python train.py --model="CTC audio transcriber" --dataset="read English sentences (LibriTTS-R)" --train_examples=15625 --n_mels=64 --hop_length=160 --moe_every=2 --subsampling=2 --shampoo_beta=0.999 --one_sided=false --adamw_lr_other_params=0.0015
Rows from block 13 of a small CTC audio transcriber, named by matrix and row number. Rows with one number within an expert belong to one neuron, the router's apart. Each number is 500 + 50 x the weight over its row's rms, rounded and kept within 0 to 999. All counts start at 0. Numbers have three digits each.
Before each expert's rows are labels from the 100 clips, of 14848, where the router gives the expert most weight on average: "top examples" is what is common among them. Only what is clearly more common there than usual is listed. The data: read English sentences (LibriTTS-R).
# router: slot weights (model.blocks.13.mlp.router.weight, 8x256, trained with AdamW), inputs 128-255
# up: expert up (model.blocks.13.mlp.up, 8x256x256), inputs 128-255
# down: expert down (model.blocks.13.mlp.down, 8x256x256, transposed), outputs 128-255

# expert 3
top examples: the word "you"; the word "me"; the word "said"
router.3:500523554521488461492518437509541489443478495500514503513461557482519514531471474446543557550548478491564564482453489544522538508452527531567606500473520478562566500480481552553535588552434570551426451485513516498541522488510501478523513519476557446512388522478460502486517507449542515520468508650437491520488445489531538521410556484511501527443347509492493538425521511576503478465530
up.8:380508566587412572470544509488593542483441453471446535541407529442452428534511454516504524514535529429546493494489564483452549482515380497498512455446490553525546491578542423413525510438462499418533538582588544535605508522493445451513530490526464560501511456488582506559442532534517598535509613493477524388453519503498519540487500490488605535459366483512528438536421509584419539475469
down.8:444539455578458552442455411478499556490482567457537526552519487541558460625445539447476516511541464508481452552505528516467508455519411467464582436461472495526527514497499535544539550491526474467557436447484473460536522476491447497456532582433491484484440470496500540394487496479494421523488475372487459470546406480531610469425564527487460394522516494457477452459495483470591504476524
up.9:477459454434511548523490524587531518349526478458568482424614445484549583548560576460442440489427465504551538496511482467486560488539476462665417535456441457543573526518493534476523473504460420516593470431458518397517469603431492520539527533516544510465501550502476540455449507476551402478504572497403539511563517567482465520518470432500462414452434540468486478457546404517494504523476
down.9:510550408565559627619540553457487533479604513500508473531527615577483559508554557522528483491533467569545553585511434444548413499424546443516493435443593524475467471512535414448476502527549449492536488494392495431538540472614517546557518457491572506527562635479540480578487538470520605535426401535527528475570512454501441495408534508566496511507538433503528464405500455520488486500469
up.10:560521524532419498482547476564494554501450495568557509501498500537481487463442497488505467456566488441475491508402577475434560546473471453524567536474548548473484470468485447420514466524559482411470419459504476575478408398459503550510488451464425552558514514553522523484509556581557456529489444405491536496546559524398489484556462591530480528479558530609530507446425453523536571454532
down.10:520511407490458590490455479568437611480437457513430502565536501459473486487498483520500498398468508369488464496514604447566456453543513464421544566598447567501531477508446472530479452590502523546501508487571505589523494494473533580493504532531391456575533508490461496633524447521447454548523475546568518514511543492447490479484542574476558509461547554595454519456526512568479498461545
up.11:519471485552562466503527575475494459548518486546403562555562504420452484499594483484478549505444449606600485448507521558545428434533481513428393462477618485493505626424559455493462571475459509467507487507486517557469500438550552501490492565392497497471448517516456523498527474515570507446559502499385529453454550419524527537614535489403564537501538493477498469496456544521499465450572
down.11:514387519470553485602514537467491527575470583550489433581470495471459488543489544522588497554505471580594480457467524421592455549514458517573432553527429539439470521558459498429480496560507486468520517525515428606549468471502505573447433538456545526539539496542571509521515408444575538561444477496517499550467510605457427414455539492584501553563488437539443501497502561421511494443498
up.12:513392521537511552523495478546471561493549486503492520460531577535590515455519411382428489428473473494628521479465509466523468500531543532422557480498371510573524504479480491479487478472522484475554537415475396500564491476441416507480434448538470448477495426508527527537533577562453476399521436582485483445488571595483432499548526426548449451509541483546451428531540592530518567544438
down.12:471554547466459519468497439520440478487457467477485480474552505514489469586449449545534588487484612536482412538437462563577570469487438424525376511538621454573562469424464500494527456488442612507470474501420528510553586572551498511520558491480591545461691518506479465436535486577506518358493410477442501441433461505461576476502430445460499433544499502476605565569505484522518513498505
up.13:528561502545591510507545511582535500466453487461506573498569511493466457460578511493413506436557456486543464528511427518480588476508455498597472426455511552483411410561555536630540405512486474527509523577609494531462536485525448545470519460545490508519477549514550583551416548525423500533480460401542501557525464451541528556472436552523473488483459545400593489415522513540447473474485
down.13:471415489515486543521517570490559593519549454427557454411520563520469606487562432435489521525561434500509481526475516520555429408468529548545491523557496431515509525482547513436493535566546438448503471454453498579457535439551436503473445473387567504526540436437431649434517422484540527518490466579541434517545489468549565501468511415476546477526587508465511474536587596548544522546532
up.14:487507491560483424502387514573501571520568486438529501496563408490513471493535456450467426391452501551429482544501588427526530446507475421492546583431430476489515462491461529541467537483510508511559355503517558487543416499459440384576490478572504515495503579586428474594460488497523579470486531510604431449511490630425425476576548503477399485497539580521495517411458569446427464538483
down.14:452404469454489545416473414594472519574447597561521347528427492438454541544482511447495430590567508465514529513433480519457429424478566416486515438501492532469501542447535553510456492480436491507519552529469455526474581452527504504504518515463494532618487549531391555455465417555614548499514488413472522418416527563418423533549494461518574571554471571548437500521484512538427446549515
up.15:542467584561537539535458493480387518568519514537478493421458403456453502552520578481458531508483438486541511494535529510398571460469525502547481494484483458559447505469516415538511448502520473485545442478499453473484491592433567466494512491595523510506587439514550466491491535535477587558494512598477471474562516529376450438488569548501485600553413525498465457513572553487467524547545
down.15:471584462520505576490472525516475549483585523534498509448438445506534454572431520495528551520488503499425628504408543544485439525576403551502603460515534486561562486537492519526418493492384460534501590460462513483493528469565599633507490590439479571508498581373479427504499500428459437492511457551401446446514515466477525482500475513489508450457465484520613501571494486445510558543485
up.16:466438455599486484467554606445511418526538497403491441551440507431481523480536457478460489475428519544554518542502455496641541401477394507506453493532450526452457454409591567532515487563472501482469489492585498453567383427469554555416459567520615540538499469432506455478501531511518538419540501504514437540551413468641516547500540468448411485473570438527554519506535539471534499516477
down.16:493434480485522510378599555459579452588551544497491545577493473541554411474494510432508494503544531549526468551416460517566514490484482433622476388441417450572525468450568470495496514486520484581478527404437544586555440502554433474406546532443554472425532434444530483505469516478544456510445495525447544378464468505525472550554501493520531497546522451496474447432499464504472477537522
up.17:455565482542509511532586526512504520472616478532483553535556505477392494502482547509550461557504505439464574459442484544500577441536388498480560501453475517442448506563457487412487508484507401512522497508359518371461606427463563501498406483423432442497589482477532475444529539371437504481525560543525419506451418469679545512573543503476531475472515476443541510562484545499455484481510
down.17:490558547570439520535609515484529478546534484463526459436480469485515443610582511484484590457455432530546488428558405446560486519546518421476503521592547556533423464451513473364520468508506512488419455475498432450534455520545409420542535584510526503532462545461564516495498486482454552455406435555577512461556377498467558484386499484512547452576574493483434547458580512577495484423449
up.18:527506547480479487543450517573460555505543503543488520524419494453534512508493525503485524503505491530520480392438482554531527462486599471518522474525544452551527525442494451531452560501481477554467550427538437503566490447416542588535501451581533500414500545538456604466484472455437482445485468556375424436522456515572494579554500537515400523446541423540513464495452488457582497449464
down.18:448452509579596486541546466492462485544573434570350509542487459500443465570479426490406544606529562497486592531486466416549594568454496525453467471505424533465573524414382495503442462494528515537497485433447527510535494542528503496530577421523415499443603535501461573592448474596425545561476468559479550550558481433503549458520426583486508466487527458509532487438491560508485509545515
up.19:499505520436445439499504444512466527427471424530529402488506554421491502515528464469425632571484483426446490498510468460482530461456511468499516497476497515420507495487473470423521481548464539445422505547479542537458461476460474540514471461622480486460508572550576630420539545426572403428598518486591579450489474492544544487459524597618448567435554466468418551573395532476566513559393
down.19:522478567532582499448513528571530502491385523468412571504570549554487479445527492525530591505509452469496472440539385506590472451508476465472476571572425481482505468551561489559488439465553457470520403498453431643391516523507479500616523487498560452418527495453498472418451365487423528530520532442471442474498419412473523500570550433494525483479518493528487403526483482532520535525536
up.20:430518454511473490491514467549438452475511588503527391472480496533478539468520606658505494377496493521551494416473528486420521503502527506474479448466466517555553492449450575499527504528456489510601475545512492510597445481532405518509493516526487519456483356548438474468501494415549595588467504522540523410500545478497502460490566473569491501505428462462516492530539557472450516535521
down.20:454544548496417463492557476540491424529487406513497564456526556493442503518389600436510479495519495433486461525612427465457533544393544519504506474388468422481502488503514534427332586510458450567458520575548497526550428513448560561529457493477523546429577417503478524563493473516498529441555562505481548520502541443539535557450598581469480579494496555522568473454451596424529404502580
up.21:487540553504535527487557453457521501517552563503513478470475596518586587475455482550501555396487487524498392466483546481527496511482529510458530508503521507469511461525487620536502507460493533481330490585430626594561532461576522468499530549465506478499508462519531521548480469529469487473499542462484550540496388503508448493435538529478559472529459476531458447608473501485390568447470
down.21:448466448582550415457481512533570523419602486511432564468495469615549453565489518451499558485503531459578490626450581506579442469472513530517503516460553623565520439555535445509455610479527497537526424537529442496469458608503518513515574596560530495508490509467560527565578514444445515419475504405476590492605534483479493581515501526513480512452532486495498610537521458449508462375518
up.22:443568558440460513464522501470424453445515499558497500465475510424465499509487416485479538514603531434480520500438470548498436474460403560692488486513546601609532586516530419489510509541430542480538478460485510486456408465413616535495460517514525578521507522493517476457470548484459509390529521541385559454466490609540460487600486527524411543495490546518525473481482516555490416466420
down.22:539567553493441520439457588428421483563506514524443432507605599486568531559573393476486491502478444497547534555523529409383490507480418455518454518432556434368421538534499472481512429499458435470469526515451539522372498602503537474489516532525453489506561483461542475511519554566475441536550434514448496555543463545464566497547560541436516536540540485484531454508425600416593457475481
up.23:508499575400619575488510515442510494544544482499490523441467481464469500534483433633559447567503468477506433486458478447456492494451521400550498478546493515427472500473401498463608479437466536486453488495493586502550545442553574605619479531513502518532439425512521568509644482577477554469490437520406520588489558538499535580520558529542574486509525542445470495520505446494508469494420
down.23:495337491533519553530488484568428568465480536402476435629552519601424538528476521393536453517527471388564511427443505551495550541463519557380494481455537537489586508513541524599527459414573442521391516498491587479527487447531537555577526509503504404510523466567443547499547504553509529581534500562466612495454585557465399482470511462467462600507557478518542537531457457481439532393482

# expert 1
top examples: the word "you"; the word "know"; the word "but"; the word "not"
router.1:438457612511456447425602481440541475454485435479481508544453485541485514560527521437540501438545450514527611487498551443484535543521524452513480521467502516574538600445580521457484560518503580550442493520448625483478511448448509442529475533556502528469519461488525473529566548494533544507555542476499452543457477458545501468534582484528501590473488445515557485410446446381457507424571
up.8:511572584579494487440556528455445508507525526509534503588469461512396555358488564543483474482410512446593657537470541496459570510508340502505475451531414486438448447476478458580436471550530456477515560485584512493529493462454464530567499520499597517508461570555456350445520464490520467431435433444548440572536553482580480525544425508555527492550555523526456530445434563403532483540476
down.8:500421474428473474588517478553496546538438503503455580478430446525362529434495514560554458425407454610483477443514527625592540591419456558510540504433554472567441505432484535564499466505452609520460519454476509477495448472471516527537520581465455496574484475484520506528489475501484577478497669514502477489493492460495585484444497561393461538487489555494500516613520442473534549534441
up.9:532503529523509534530538556456499493540543512540445571478491546434603447520501491553645488508505480563465587534546528496461413398562495546521522486612499458364524439502468429367492550479556475517427488398407462497469484497591440414476508516586395492562489414516493463513480509481483513508542458404488543491492479466568433423526478475561475511491562547487494482509477501518566544505578
down.9:530572457506468473524515461478524551519552426463535503458454441563476530511513559501461500486503466461459527509512478478560506446530525485523510424595482397522454522467523503377451493466477603504512503536470558467410517498497569477614487543528492541596370526497486468622522495511523547475465538476493528457523524502456498481470501415529473436562483571484531468506427506615583490403515
up.10:467594448445487511525577449621537567583415471498481435457461439400450495482513530545492453461564482462507429516497462458479522558396545562427486469513417438481543504521469516467472506467517431513510497466511469499479458449502460497422443482553538520467573511644520520485520480467511403429595461455439535499519537518531444398536474481448517533538557545395479464535594409550518489534567
down.10:519521552541574595525458604572440495526582564465466469526513413555475471451542515552422496550459538537545432471539447497486434557544493454550469441436511504537497579466488578416505462515469548456494530469413446512494492581524504534573439398464583520474409483527502511395532548566433464383415533516447503416493487498500501517460533535579544453546534485561486574479556541429421437536501
up.11:496484478542562484549541496573511436479505512456518561522578454581472472498558500559468508496468466492496525482556527536550433447478452512490473498539496524545511548498493469511469518553433409478594422552597568509425450535536441490506565522535561436496510539490424515431519487563462547556508498490483426471493530464543608594542539433466590528478577460497430499478507406394571568440461
down.11:481401417511481462460536473592527460510515432444460484427518486462567437473498487444504461470447447546547598577509492511517537476470517589420573514529469498507415385565428479584511527518520516400522508490438482464511501540610516465466425497558543418473476471488464510446580482535517467470417515497579502527516483519552571557483530456530492487600493448431475492414509481475427491502419
up.12:538501458518558431498470526489537510543545409345525548413554439544520435473496551520469500429503473461467487496566572441481470524565523474548534482442498496525434516539433483475517541495511487568444537479475511487443448440464417477523413533510453455490429459597478518545478438460560610455393537439494548501550485440399521554470530505504578446571465535527513528490489638473516553471503
down.12:510540476459502448369523508555469540455563523458449486519541454493462550428473402588534507461533525534469477476561517604456513466486595479457480535429542394479476403544534517481598490463532550538585524556474507435532571487537467548553568522456535454486501417458518589416490538419509571495468433488421545569474441471541490466579561569452455533526526523436498541452487482451512552480465
up.13:528514573632517476485491529513534395496486504459475475469511448545491497513465489454512531471499498546378418477481565497459427429489441438545451506505482506573439518543477567480463514581511503353525540430477572545434379517527538422545488531491565547477465554554479582422569559571553534519523533557572534458565502536504437643429521478542525446544552486494521509546587461437383518523474
down.13:564478554546599496541506519527544423504556538475428528411497524534519438510598487513514428436479480508549557498513613539394593427482557398512526476483481558492503583525471522496517513486454440531582506579546503616502541471539517508401512447457513454572445496464507485407544519478529489545529469506431473427456422441483485507487468436505489543581515513502425431534474588463485513419448
up.14:408519546552433559475529504562481507398430547472403525486503472477613625513563507421404484464597382526508499528451510507516504433472450518534513470473451575462494569473473465491441511455485475492600552526466485404580525459565506597483418505412518545506585458482532442474495548441386450521514515510493576439560549537526577490465559473527499515580519442565476468468498402486493475582521
down.14:537582406526410495464548538526513535515570522551630439452505505482535540477492496507510382525485483436487565568438449535543595472489593571515415560494491432578523522574526497573420460449449480576578472535613467493507460491444511501518495469483459528422472520478589428487476598491486529426479447474460544502491522530489563510534469498542435598499447463506441495545477529505433391550599
up.15:527577559491449507466472504542531430538517565638517443468439514534511492502604558460502502504613472408499511551503497494490397475436556510525517441594387542508458592497500443420473468496462550496519473482547536610480526466498417477426448552452465495541485451456459522586465505478492456503423464561395455497487479488599396399479498518448474416461490524457494513503592459564475513532523
down.15:455459526485537519471410443424494445483533454588604491476432538461473487405449472474446473379473380531587492427526561517544544512515533473460435453552472519433446553544339468573492468372536543521445439435581409539516487529479460401576545549542414435543509480521474534375497473560436423482501549490535525558553528468559394507516486528538543520488511457551584514534418558513475469579468
up.16:497457548486458472507505449475480546357587620508435526443548489544487408442561559501482421462547423492454477440496525444531543558590567419568501562497500529413470523501510480505504570442537473586439469483450537570542559506438531566476488506507553494562529545460438421529502503524485398551492550480523617587506529619560573473440455466479527492463525474548549444442506515434469509528459
down.16:478461501530510443476540554466496476426477454485458563402503492491537531414513474460525467486529481437532523562493478571508533526451377530526507508422530521522490556545536586427631547426565443441513492550526478582547449377435479596511390477501445540504531466506513498487494502469481487571468484502501477526517446413550565508507453551454419523516519455453454529542448490527633450513469
up.17:470525441519497494479463520489443474447443473456508527478549365492693483473550451459497566466525506504465420621414481504452570505441526475492517557570503456501481493481506528583524584570484469450549545515444491455564566520512550492554484466563514467509545542480519642566496387528449523465483481501492483572533590547518490396484423479428445466639434494531453500434523563428542506485451
down.17:521502499499470470528422529709476510452525609489533495577479531553579596553478533536504557552463494520529503490404556535517451542542510455494502393445408545537512587560571526466557429549535483542588508516452622443522518512448481470471505511555505498470444474474508549449471530487568431508450555539468426467549583578583581463528518501554535472490548512478429447513475508458444483502466
up.18:519498506526514489508478500509584475412478468490509413488495444520582453507612390370556455504509498492542478513523474498481523487464571493586510520498456455413527576484486515525460502462542553482443522584504556451519500549546539566457544466362459494456532528481388615461548576472565506550529526395394432461502467489383589538486433458418520448515488497431500506567584526525438499442516
down.18:457549533568515439541457482431468507566509432482497460467484562489518505491465467478487523470547530465500497463472467491518477495424558477522463490530506559555550554535516551498426522487528463545518492587508552632635498529546556424454542453587589445546416583518477541453552594596532574433517536513469470555486489382483535472528486530538530549470524480518470443486568417650536581455432
up.19:515570387532560556573479461533430539492508519431402576552495428409577480428455488421567489460462497563555473504463406503501605504502364510505447423544526522461508459492453509468437497445502556552517422445494502532458505389625496462520487552527482418480472462543559441556526473542519494586439477527531487470509510521566546536508477481500407460426450537493494521572513508490431475538524
down.19:457452468532465540438464531566440466567435461389544543478425473498443526596644570553509376477563485460486464512467504538473518544486483523452445461489428464566474480468473542465482511463553545453574529519467491513488545448472462527498587531580496481486527492504520473418592487506449376511504443512530467493510428517578579480510651459522493489488593520431507433542580491538429500409543
up.20:531510420525578496502527531470533456530530493501524438452492550470433497487554539452481500575495488503514457456536448521513416472596488469570544489470546496466553484508443580540457460491490471544568525521518438468481503507469477591546546469446500492535558525544406538411570481513482497400472512511524432463427526468550544538566488491469490519459462440467565590429533458571548523556524
down.20:477547561548531510525483520499474551510521467481497519612458500565468554486541505449595489485473472490545468567566489504476617448527571521454540460455446499555521483557492415531455458545590484572565513495453467426437460508522555477463524503507498474436438443456424529523577536470516531523521435454455432512499533521602468457521584524560623576533456463549461509426455514462528477481530
up.21:545467380542553524508457436470480537554500533503525525505538561487534491488470499528562497413455491455439422511430545493470655546433554554503530465567460471434476578516532543482544517482465473559514392490424453521513432506414477537502538445548500542530521503492537484536532555546531589529465496454512485471520540424515491618479477461429561432471613515496587443431485586515491466471541
down.21:584491419486544530486513458495461469544503491457357482596486481438532534507435497477516487464464474538468579465447527462493393528508407502523471507567577501509508578502528573442541581496463496484514591522483379455507483499405423426414474532463517523510543404502533493554494468506519564508524471535472563501531395485482614500500530346436429522475543412492454496472507496511563534528475
up.22:551452566567532463437547389497547489408474533545549445513500461476488512465533492485500528477524472395625474537434435496429570514524526498488426409479494456597432514471467549516574360469586477550562468478500483544598446537477518455486573468366488460476455508428482410578520515456488642451533428530560536479509428612477519541554474466496524467505432602425587493581563454501454490462434
down.22:556479583578586540478506427516422426472485511459497564451472489625462549477478549444415462538420421550492495477603542505454447457483587442421551587497427500450454528440493507542582489507454549569493437511428441461536521428474457517410522341340512524500497520523448464533440487559489568521490459476415534459524489542539490520481458441491503511583554539431539426426553472491423558462490
up.23:525432527493514544441469511489411521493564455573405442456565504443575433515570566433517535541452471609444396448429493502566534571514524446370479531455518502517480519483518482559492528490419507413495502546441568608481324539583555494512519486616467498476531451467504471437483469478570530463481501416451402513536509498385603496457515524450520478541504566536407533557624544494487422495521
down.23:477484431505529613544496533499372594505489510470508514478442507509463465480489493508445521479531484538508423469522533468466506530543525517498467442519545606397432517507415469545543547597531497485457572454470514516465525449460533565546491514533575516519502470485492488592487561539498413470490509537388505471566470435559501470458479560533551542480530643574507419517514489464436442521512

# expert 5
top examples: the word "of"
router.5:631493481426491619499532467484573454471519492454447443594455443521464540495516499421528455472511437523465503546495582438397517576483438481477465601460509547487543450499610473498496526491454595479492393442570573530468475495463467523462460485420520504483499510455476492494523436532526416429553478501547418538574416474542525533581622493573510385534482497468589575492447418475414481481564
up.8:522509560555584477529430549547458586561496461538520558479520483556380449530509578560526519525465474462560392468507411501462508458470470519458517469482528459472490451422417517581585447504418540532477472493608523582556498492452473432470452485582557480489465554505439576464510499442509477501462462535491441551455479451493521562571478531468513496447570480507471540433479488461571562408558
down.8:480528597499450552415584565534421451464543582520583496433445508545534439492493415466524482521487512467546459536415459395410644407496481448429532485572490478569527480486442540518571450494502533499485525496478513575488518528470543493542450495610482575531560418467471558475610447584494495490515458423568493522542396544478506573601509501504477460515490469491568524487506557557589403504525
up.9:476541459508444530553502472488511420503422553469535508455482511504588502484471469546561618597535371467555555507477452528520532497541524499485396491502504490464496517475465525502495551447475521512401495502527467468459493514483456451488481482677382438607495436489515555400488471566501567574560451508490459465470639586575584516525540547472465467562529562470588536468524525529462481482509
down.9:464529554454457573518472573543510420400650523520586444441475491531591489501464563456508567533524435558458525525502537462463530459584526480473579447459527511493563513386533483382555423458529448507404555496519446490436496488398484504531527496568468499518501415483501470552461496473547537471448495507499412433486502515501449469608562473421560534515479621496491438516370501534567565415552
up.10:456493491512523493450420465473435518478548452572625531430483462414716581473469555575592507468551503474409510567499511473510519477501491443522491554456439437456517493491489594475525546563473468455547468424538440499509506511439538507459407573503505482461522539480477388564600541587513501445530453606472483513455515540489460415473523472476376481578550447597444485496460606527509487539442
down.10:541526513429435553524429388522424512603469457538469434558520492522442522516525506536479497560485534569539525463423518498498483560480471496559585567492460443589385534452454512501508527521527582438519542451536502553565551455497469542482508460484609516387578394435491569517549534504597481463431525481449458419471468497513512517516578508514465541526435481481492562463524519434497512429541
up.11:504499433498449433559459511486540549435474554498566534480480485563459468500428541538455442487507477389494395473471512529494521522429442472537535464526454502526546584483566499470510524527525471532430513550475485393442454505528577467508514566463405414433545446470481559496519531655514477490522445476559521582459534557464472569433529611519509566609460546495489485474539555512502501530553
down.11:531523410562461508446517494522507544452455533468448479512616378433496536460483579449513403475512507493405435535492513541554453495483561441537598518501495493456464468435464548455485428479550444556355553442587363464415513447537444475498579497569446396450471427590468467442596492498544460570515568588459548490494550484548471464503498491556487483514470580492582492439511480439519500508492
up.12:490525493548472544478537482460540529558474556551435564544423485503465509450494539515509534469443485504470534538476417453600382436491398542450621499399519490484547495497526467570543507527464444546444564468426534505514471563477512518433535520362389459516417597583545550450578443534431547559451513508432524436452392454451490492532568397494494506459516535519445550526520431526456477488568
down.12:525489463476506502502533453540440531541518521534525510543555424470507561549532468381486551489510449554498548483622486495448519421546428562498462508451608528482553572478567471461492472517558427556472520500487514451545533573516416520440551444531399526477552554454617490451507574593436474469546481512491394474487514542474473535550539447481495483492428494490483507682515494534539451547500
up.13:374499473458482458499443536546507541486401514414511595529552394474532463546466519504514544479422498458590392533459480528551509524463494482484558483421475487468515604531566522517491537568485539417517549364627461544442585510513476540454493545689527467523545495556449491564496464514362517441462407548430439498462567497467542491510543531468555417515524493562447500564403522488559533485462
down.13:472439552413447486455450524467488516489579585493498619512476464437493636427535444535465394521493507453537547532461425460422533481451491549443407516402509458506468482416525442523536564541519492428568476506456540492445458639550451514526557520489505461522475551503532465483503523603490451543556462484451475487519564424552611503572488536594505485600538554480431556488530489524609460532600
up.14:504469518532500580536472535585462518519504509417449350466517515471541521478451503436401525530444504453525506495391467449512484462474472451529521445427559530398494440599543528550531499499509533421478532498518461449426467500430357545466437536446430511526523444595477379372565511510561474535541475398476466504513516533514509515495494591467392492533556582462534460490518576592561554430543
down.14:547440529465477497454530509504512450567601564387488451451456496505494492510547517566499557491532558462455541549499466479411531546453434493473500495431536517491445570551514535494614441532465456621461400502510518526365480566474486524520522466487381438435526549459454479474519396529467487519472452544476421516512449426511473418520535461500475532544504440532437422519530557526527499498487
up.15:572464560467580408521516549555471469519501515383514528465502452558445530515465481543564570526504488474517615467486466557475427474541517483539531515541465562499531576497450538460471492495454529437501498446484535581592508565554454494444470618475576434599509488578559512514518495407542517501454618471482597549462631527452520476477504401499533499446411473496451494590524540528492575531420
down.15:492405534445562467483562539526598454487432461492588507462640525588556487498514507511470507503509516564483462485587520448482576463450502495409537491498547521491480412459545489414465466448449497506494457503516515456511398460495538491456449496449589593570429488456494448505544515473462481485432465571599451601536488567505464511420543422446536493479436504447552486499547504465563491592572
up.16:459436543457471468543536408468453407534453542523500500498564556545460523539447411528504559470551447475501511593502541470534564560562487473383518456495469449549487505525425547447577530558614499476494562513454472455605469518529491497443464582463531506487547344575521498412530436605552500568509465474416446563477507456450523437549472484453438629570476444505466433544562407502460470488612
down.16:581523340472441517471408434507513473369521406448508501540516431496521531541552525480530498503514416560483474509518536490447391467398587489493518464397593420480526435461512494530550520487444464587498581457428546487560514518490473532468493552487532480449483513421418501536496487584505515475469482518522515497530608484475524500524514543569539420426423579496529560441504412406549367496378
up.17:521458514487529444457583466428493551544511443597528488498488530470517541576549442466553581462530534581567438504479526483445470463509456523498461391472505383386461400552400499495540462508552537491467506570523586488540567542429554499549532482481529489560548419495468542557561431514493538528448500520533543586416553415554458496441496481465570442427562434451520462435540562566564502572538
down.17:456492519503505538496572419521571474445473517508504550497485464517557484535522437460534579486551460381481491401539438521464511558456546385517506504545531461552398536515565473504434465549488594546449562516525452604562556544433481484477508508532401475583442627525505533406490430477486410531548462519510418453574500549550576426546426574485481575508439383485529396433595459453583437458478
up.18:536558460492517458496436514520410482421519451513459499518628429410524492506572480451564497523559537513485461523564548503561528538421474495498492421484474561380516460467452486501475504610434524502509585477387485565496544503537522497495459423494388573511613520488463549490468453432549501420561525413501482430557576557428477558497532434461437521492498602481507473682416453538498473541468
down.18:524469482423452406476474434622436573489548502509527547468432454524504457474499491548518490521513530501520533518503528418464543492550491495459552569438499566684481410602504385538509524453514417553486578550529555561514520476562512497520569570438520472546454489518516437592525585487438520531463554544463549536500570556488510494411548529525553517535552555467571539493543545624501482520440
up.19:503502477374288561454515442384554407481546488523480488542494442492444613457466519486435497533411528500512492553521521453555565535468511514535584475507499603407474505421507409513468397520508539445499474493465546402530507450533528542536523484489522444513527558485589581449477492442424498592482506465528523574411503472487544496553491457487507577458553415504503444564516546504549493557460
down.19:512533459527522518533482610538604444528576532511518551530414544453499573504535421533480535510466523514524489416490509536523548460493459474425483470480506516389568566507462540443545420558412484427440555550557537437507499508495553555619528490453473451466431437559433488529475493511433540587483476517562488483514547579486523619533495455529585468529498476471478585469521557478451504588484
up.20:496480490513460506412531501449573609588532462537616519509536495548668553569438525512516518498436593473499550511535453501534474516450475528447532466521366497457467505530547458416501490498543412437437528542477580452436468527542480509463583512576497535505435510507552453404484526539451463433506486525480497555516631557540560521507504451430486548518549476541479463548505450457433501431501
down.20:579473556431498571563529500561474475517531429528483490553583530501478421498503439534571599458510546561485504474538552448459559439528484522539582513558521540407517606442500521548534481520505597452470520460582563526481606476442475512419507464500461501456558517512545534539502533576451416531510504533620499531524524592470533532519587489555444481507534499566536556507467646430590441506524
up.21:525544476454545479417467478649512504497440509430458551474612528520570572560517444512498531462437522412479438491578518497546594455549417493436402541443603520518543515524486499523535385562551458543576531531582543488565567525491480476595518552409521501506474547566526449436571497512424428484543444506478476493552443461474499490413585441458430474485565605443572544538570445525475454451571
down.21:548569549586608547455527421494412517562532525498343517473476449546499492467594504484561550438545440474613527578577413525457520470502447517470394509495570557557496448536571496495482559536493445622483494481541407472482548532547514431497432521493537536546490478463520498447437496485478497501462469558523591566484469425565459518476429438469460461556513546483411362489456501438617487472462
up.22:472568533427425483486467533482551498585512468492421476446472503589466507493410516428444550541526568369554498456441459533555516517552468506497567542551460534507528573489495545491495457465473564537642397551461554554508537472450488471462557554642480584553462550502450433530435594488481405433512533480524532417485556436461470489455520449513529492471465428495501455475477462399489477560472
down.22:541497536495499467521545532523493512441406426509512435523503476448479497502566505475517583506458432529494468504486511573516572479474513446451483535551499516552553573408439578544522503527510496522411430381554538511463482510527492476450510539500430543480563606534597521440496456477461477522540430508591593500541490495479626601498508472513455497475471576578533428421519486543463509554490
up.23:479506486544512474480549448522497464468558492494446538424458526572515566518528474543525463528549404389461491456537477583516551540534526509425499502492566584506571589568539469434540607547484427493427533437593515570491541493457411368471505536524465526515520497483511479529555588529403524436471451507375517426527453441435451510511442542413503538543490465435483458568495565515514455511499
down.23:590520493610547461513495512470537457599550585485432525598550425388591518483585474488452423515439500429507506518457440605614506491394481534500450549495489473573471458491495532463545530527430560523480435460555525498535441573439478480466567367558559436392441492500539399493525512505502543535543477563569511554520567490551527566581423513649506563467436499543472488509565500491498497513553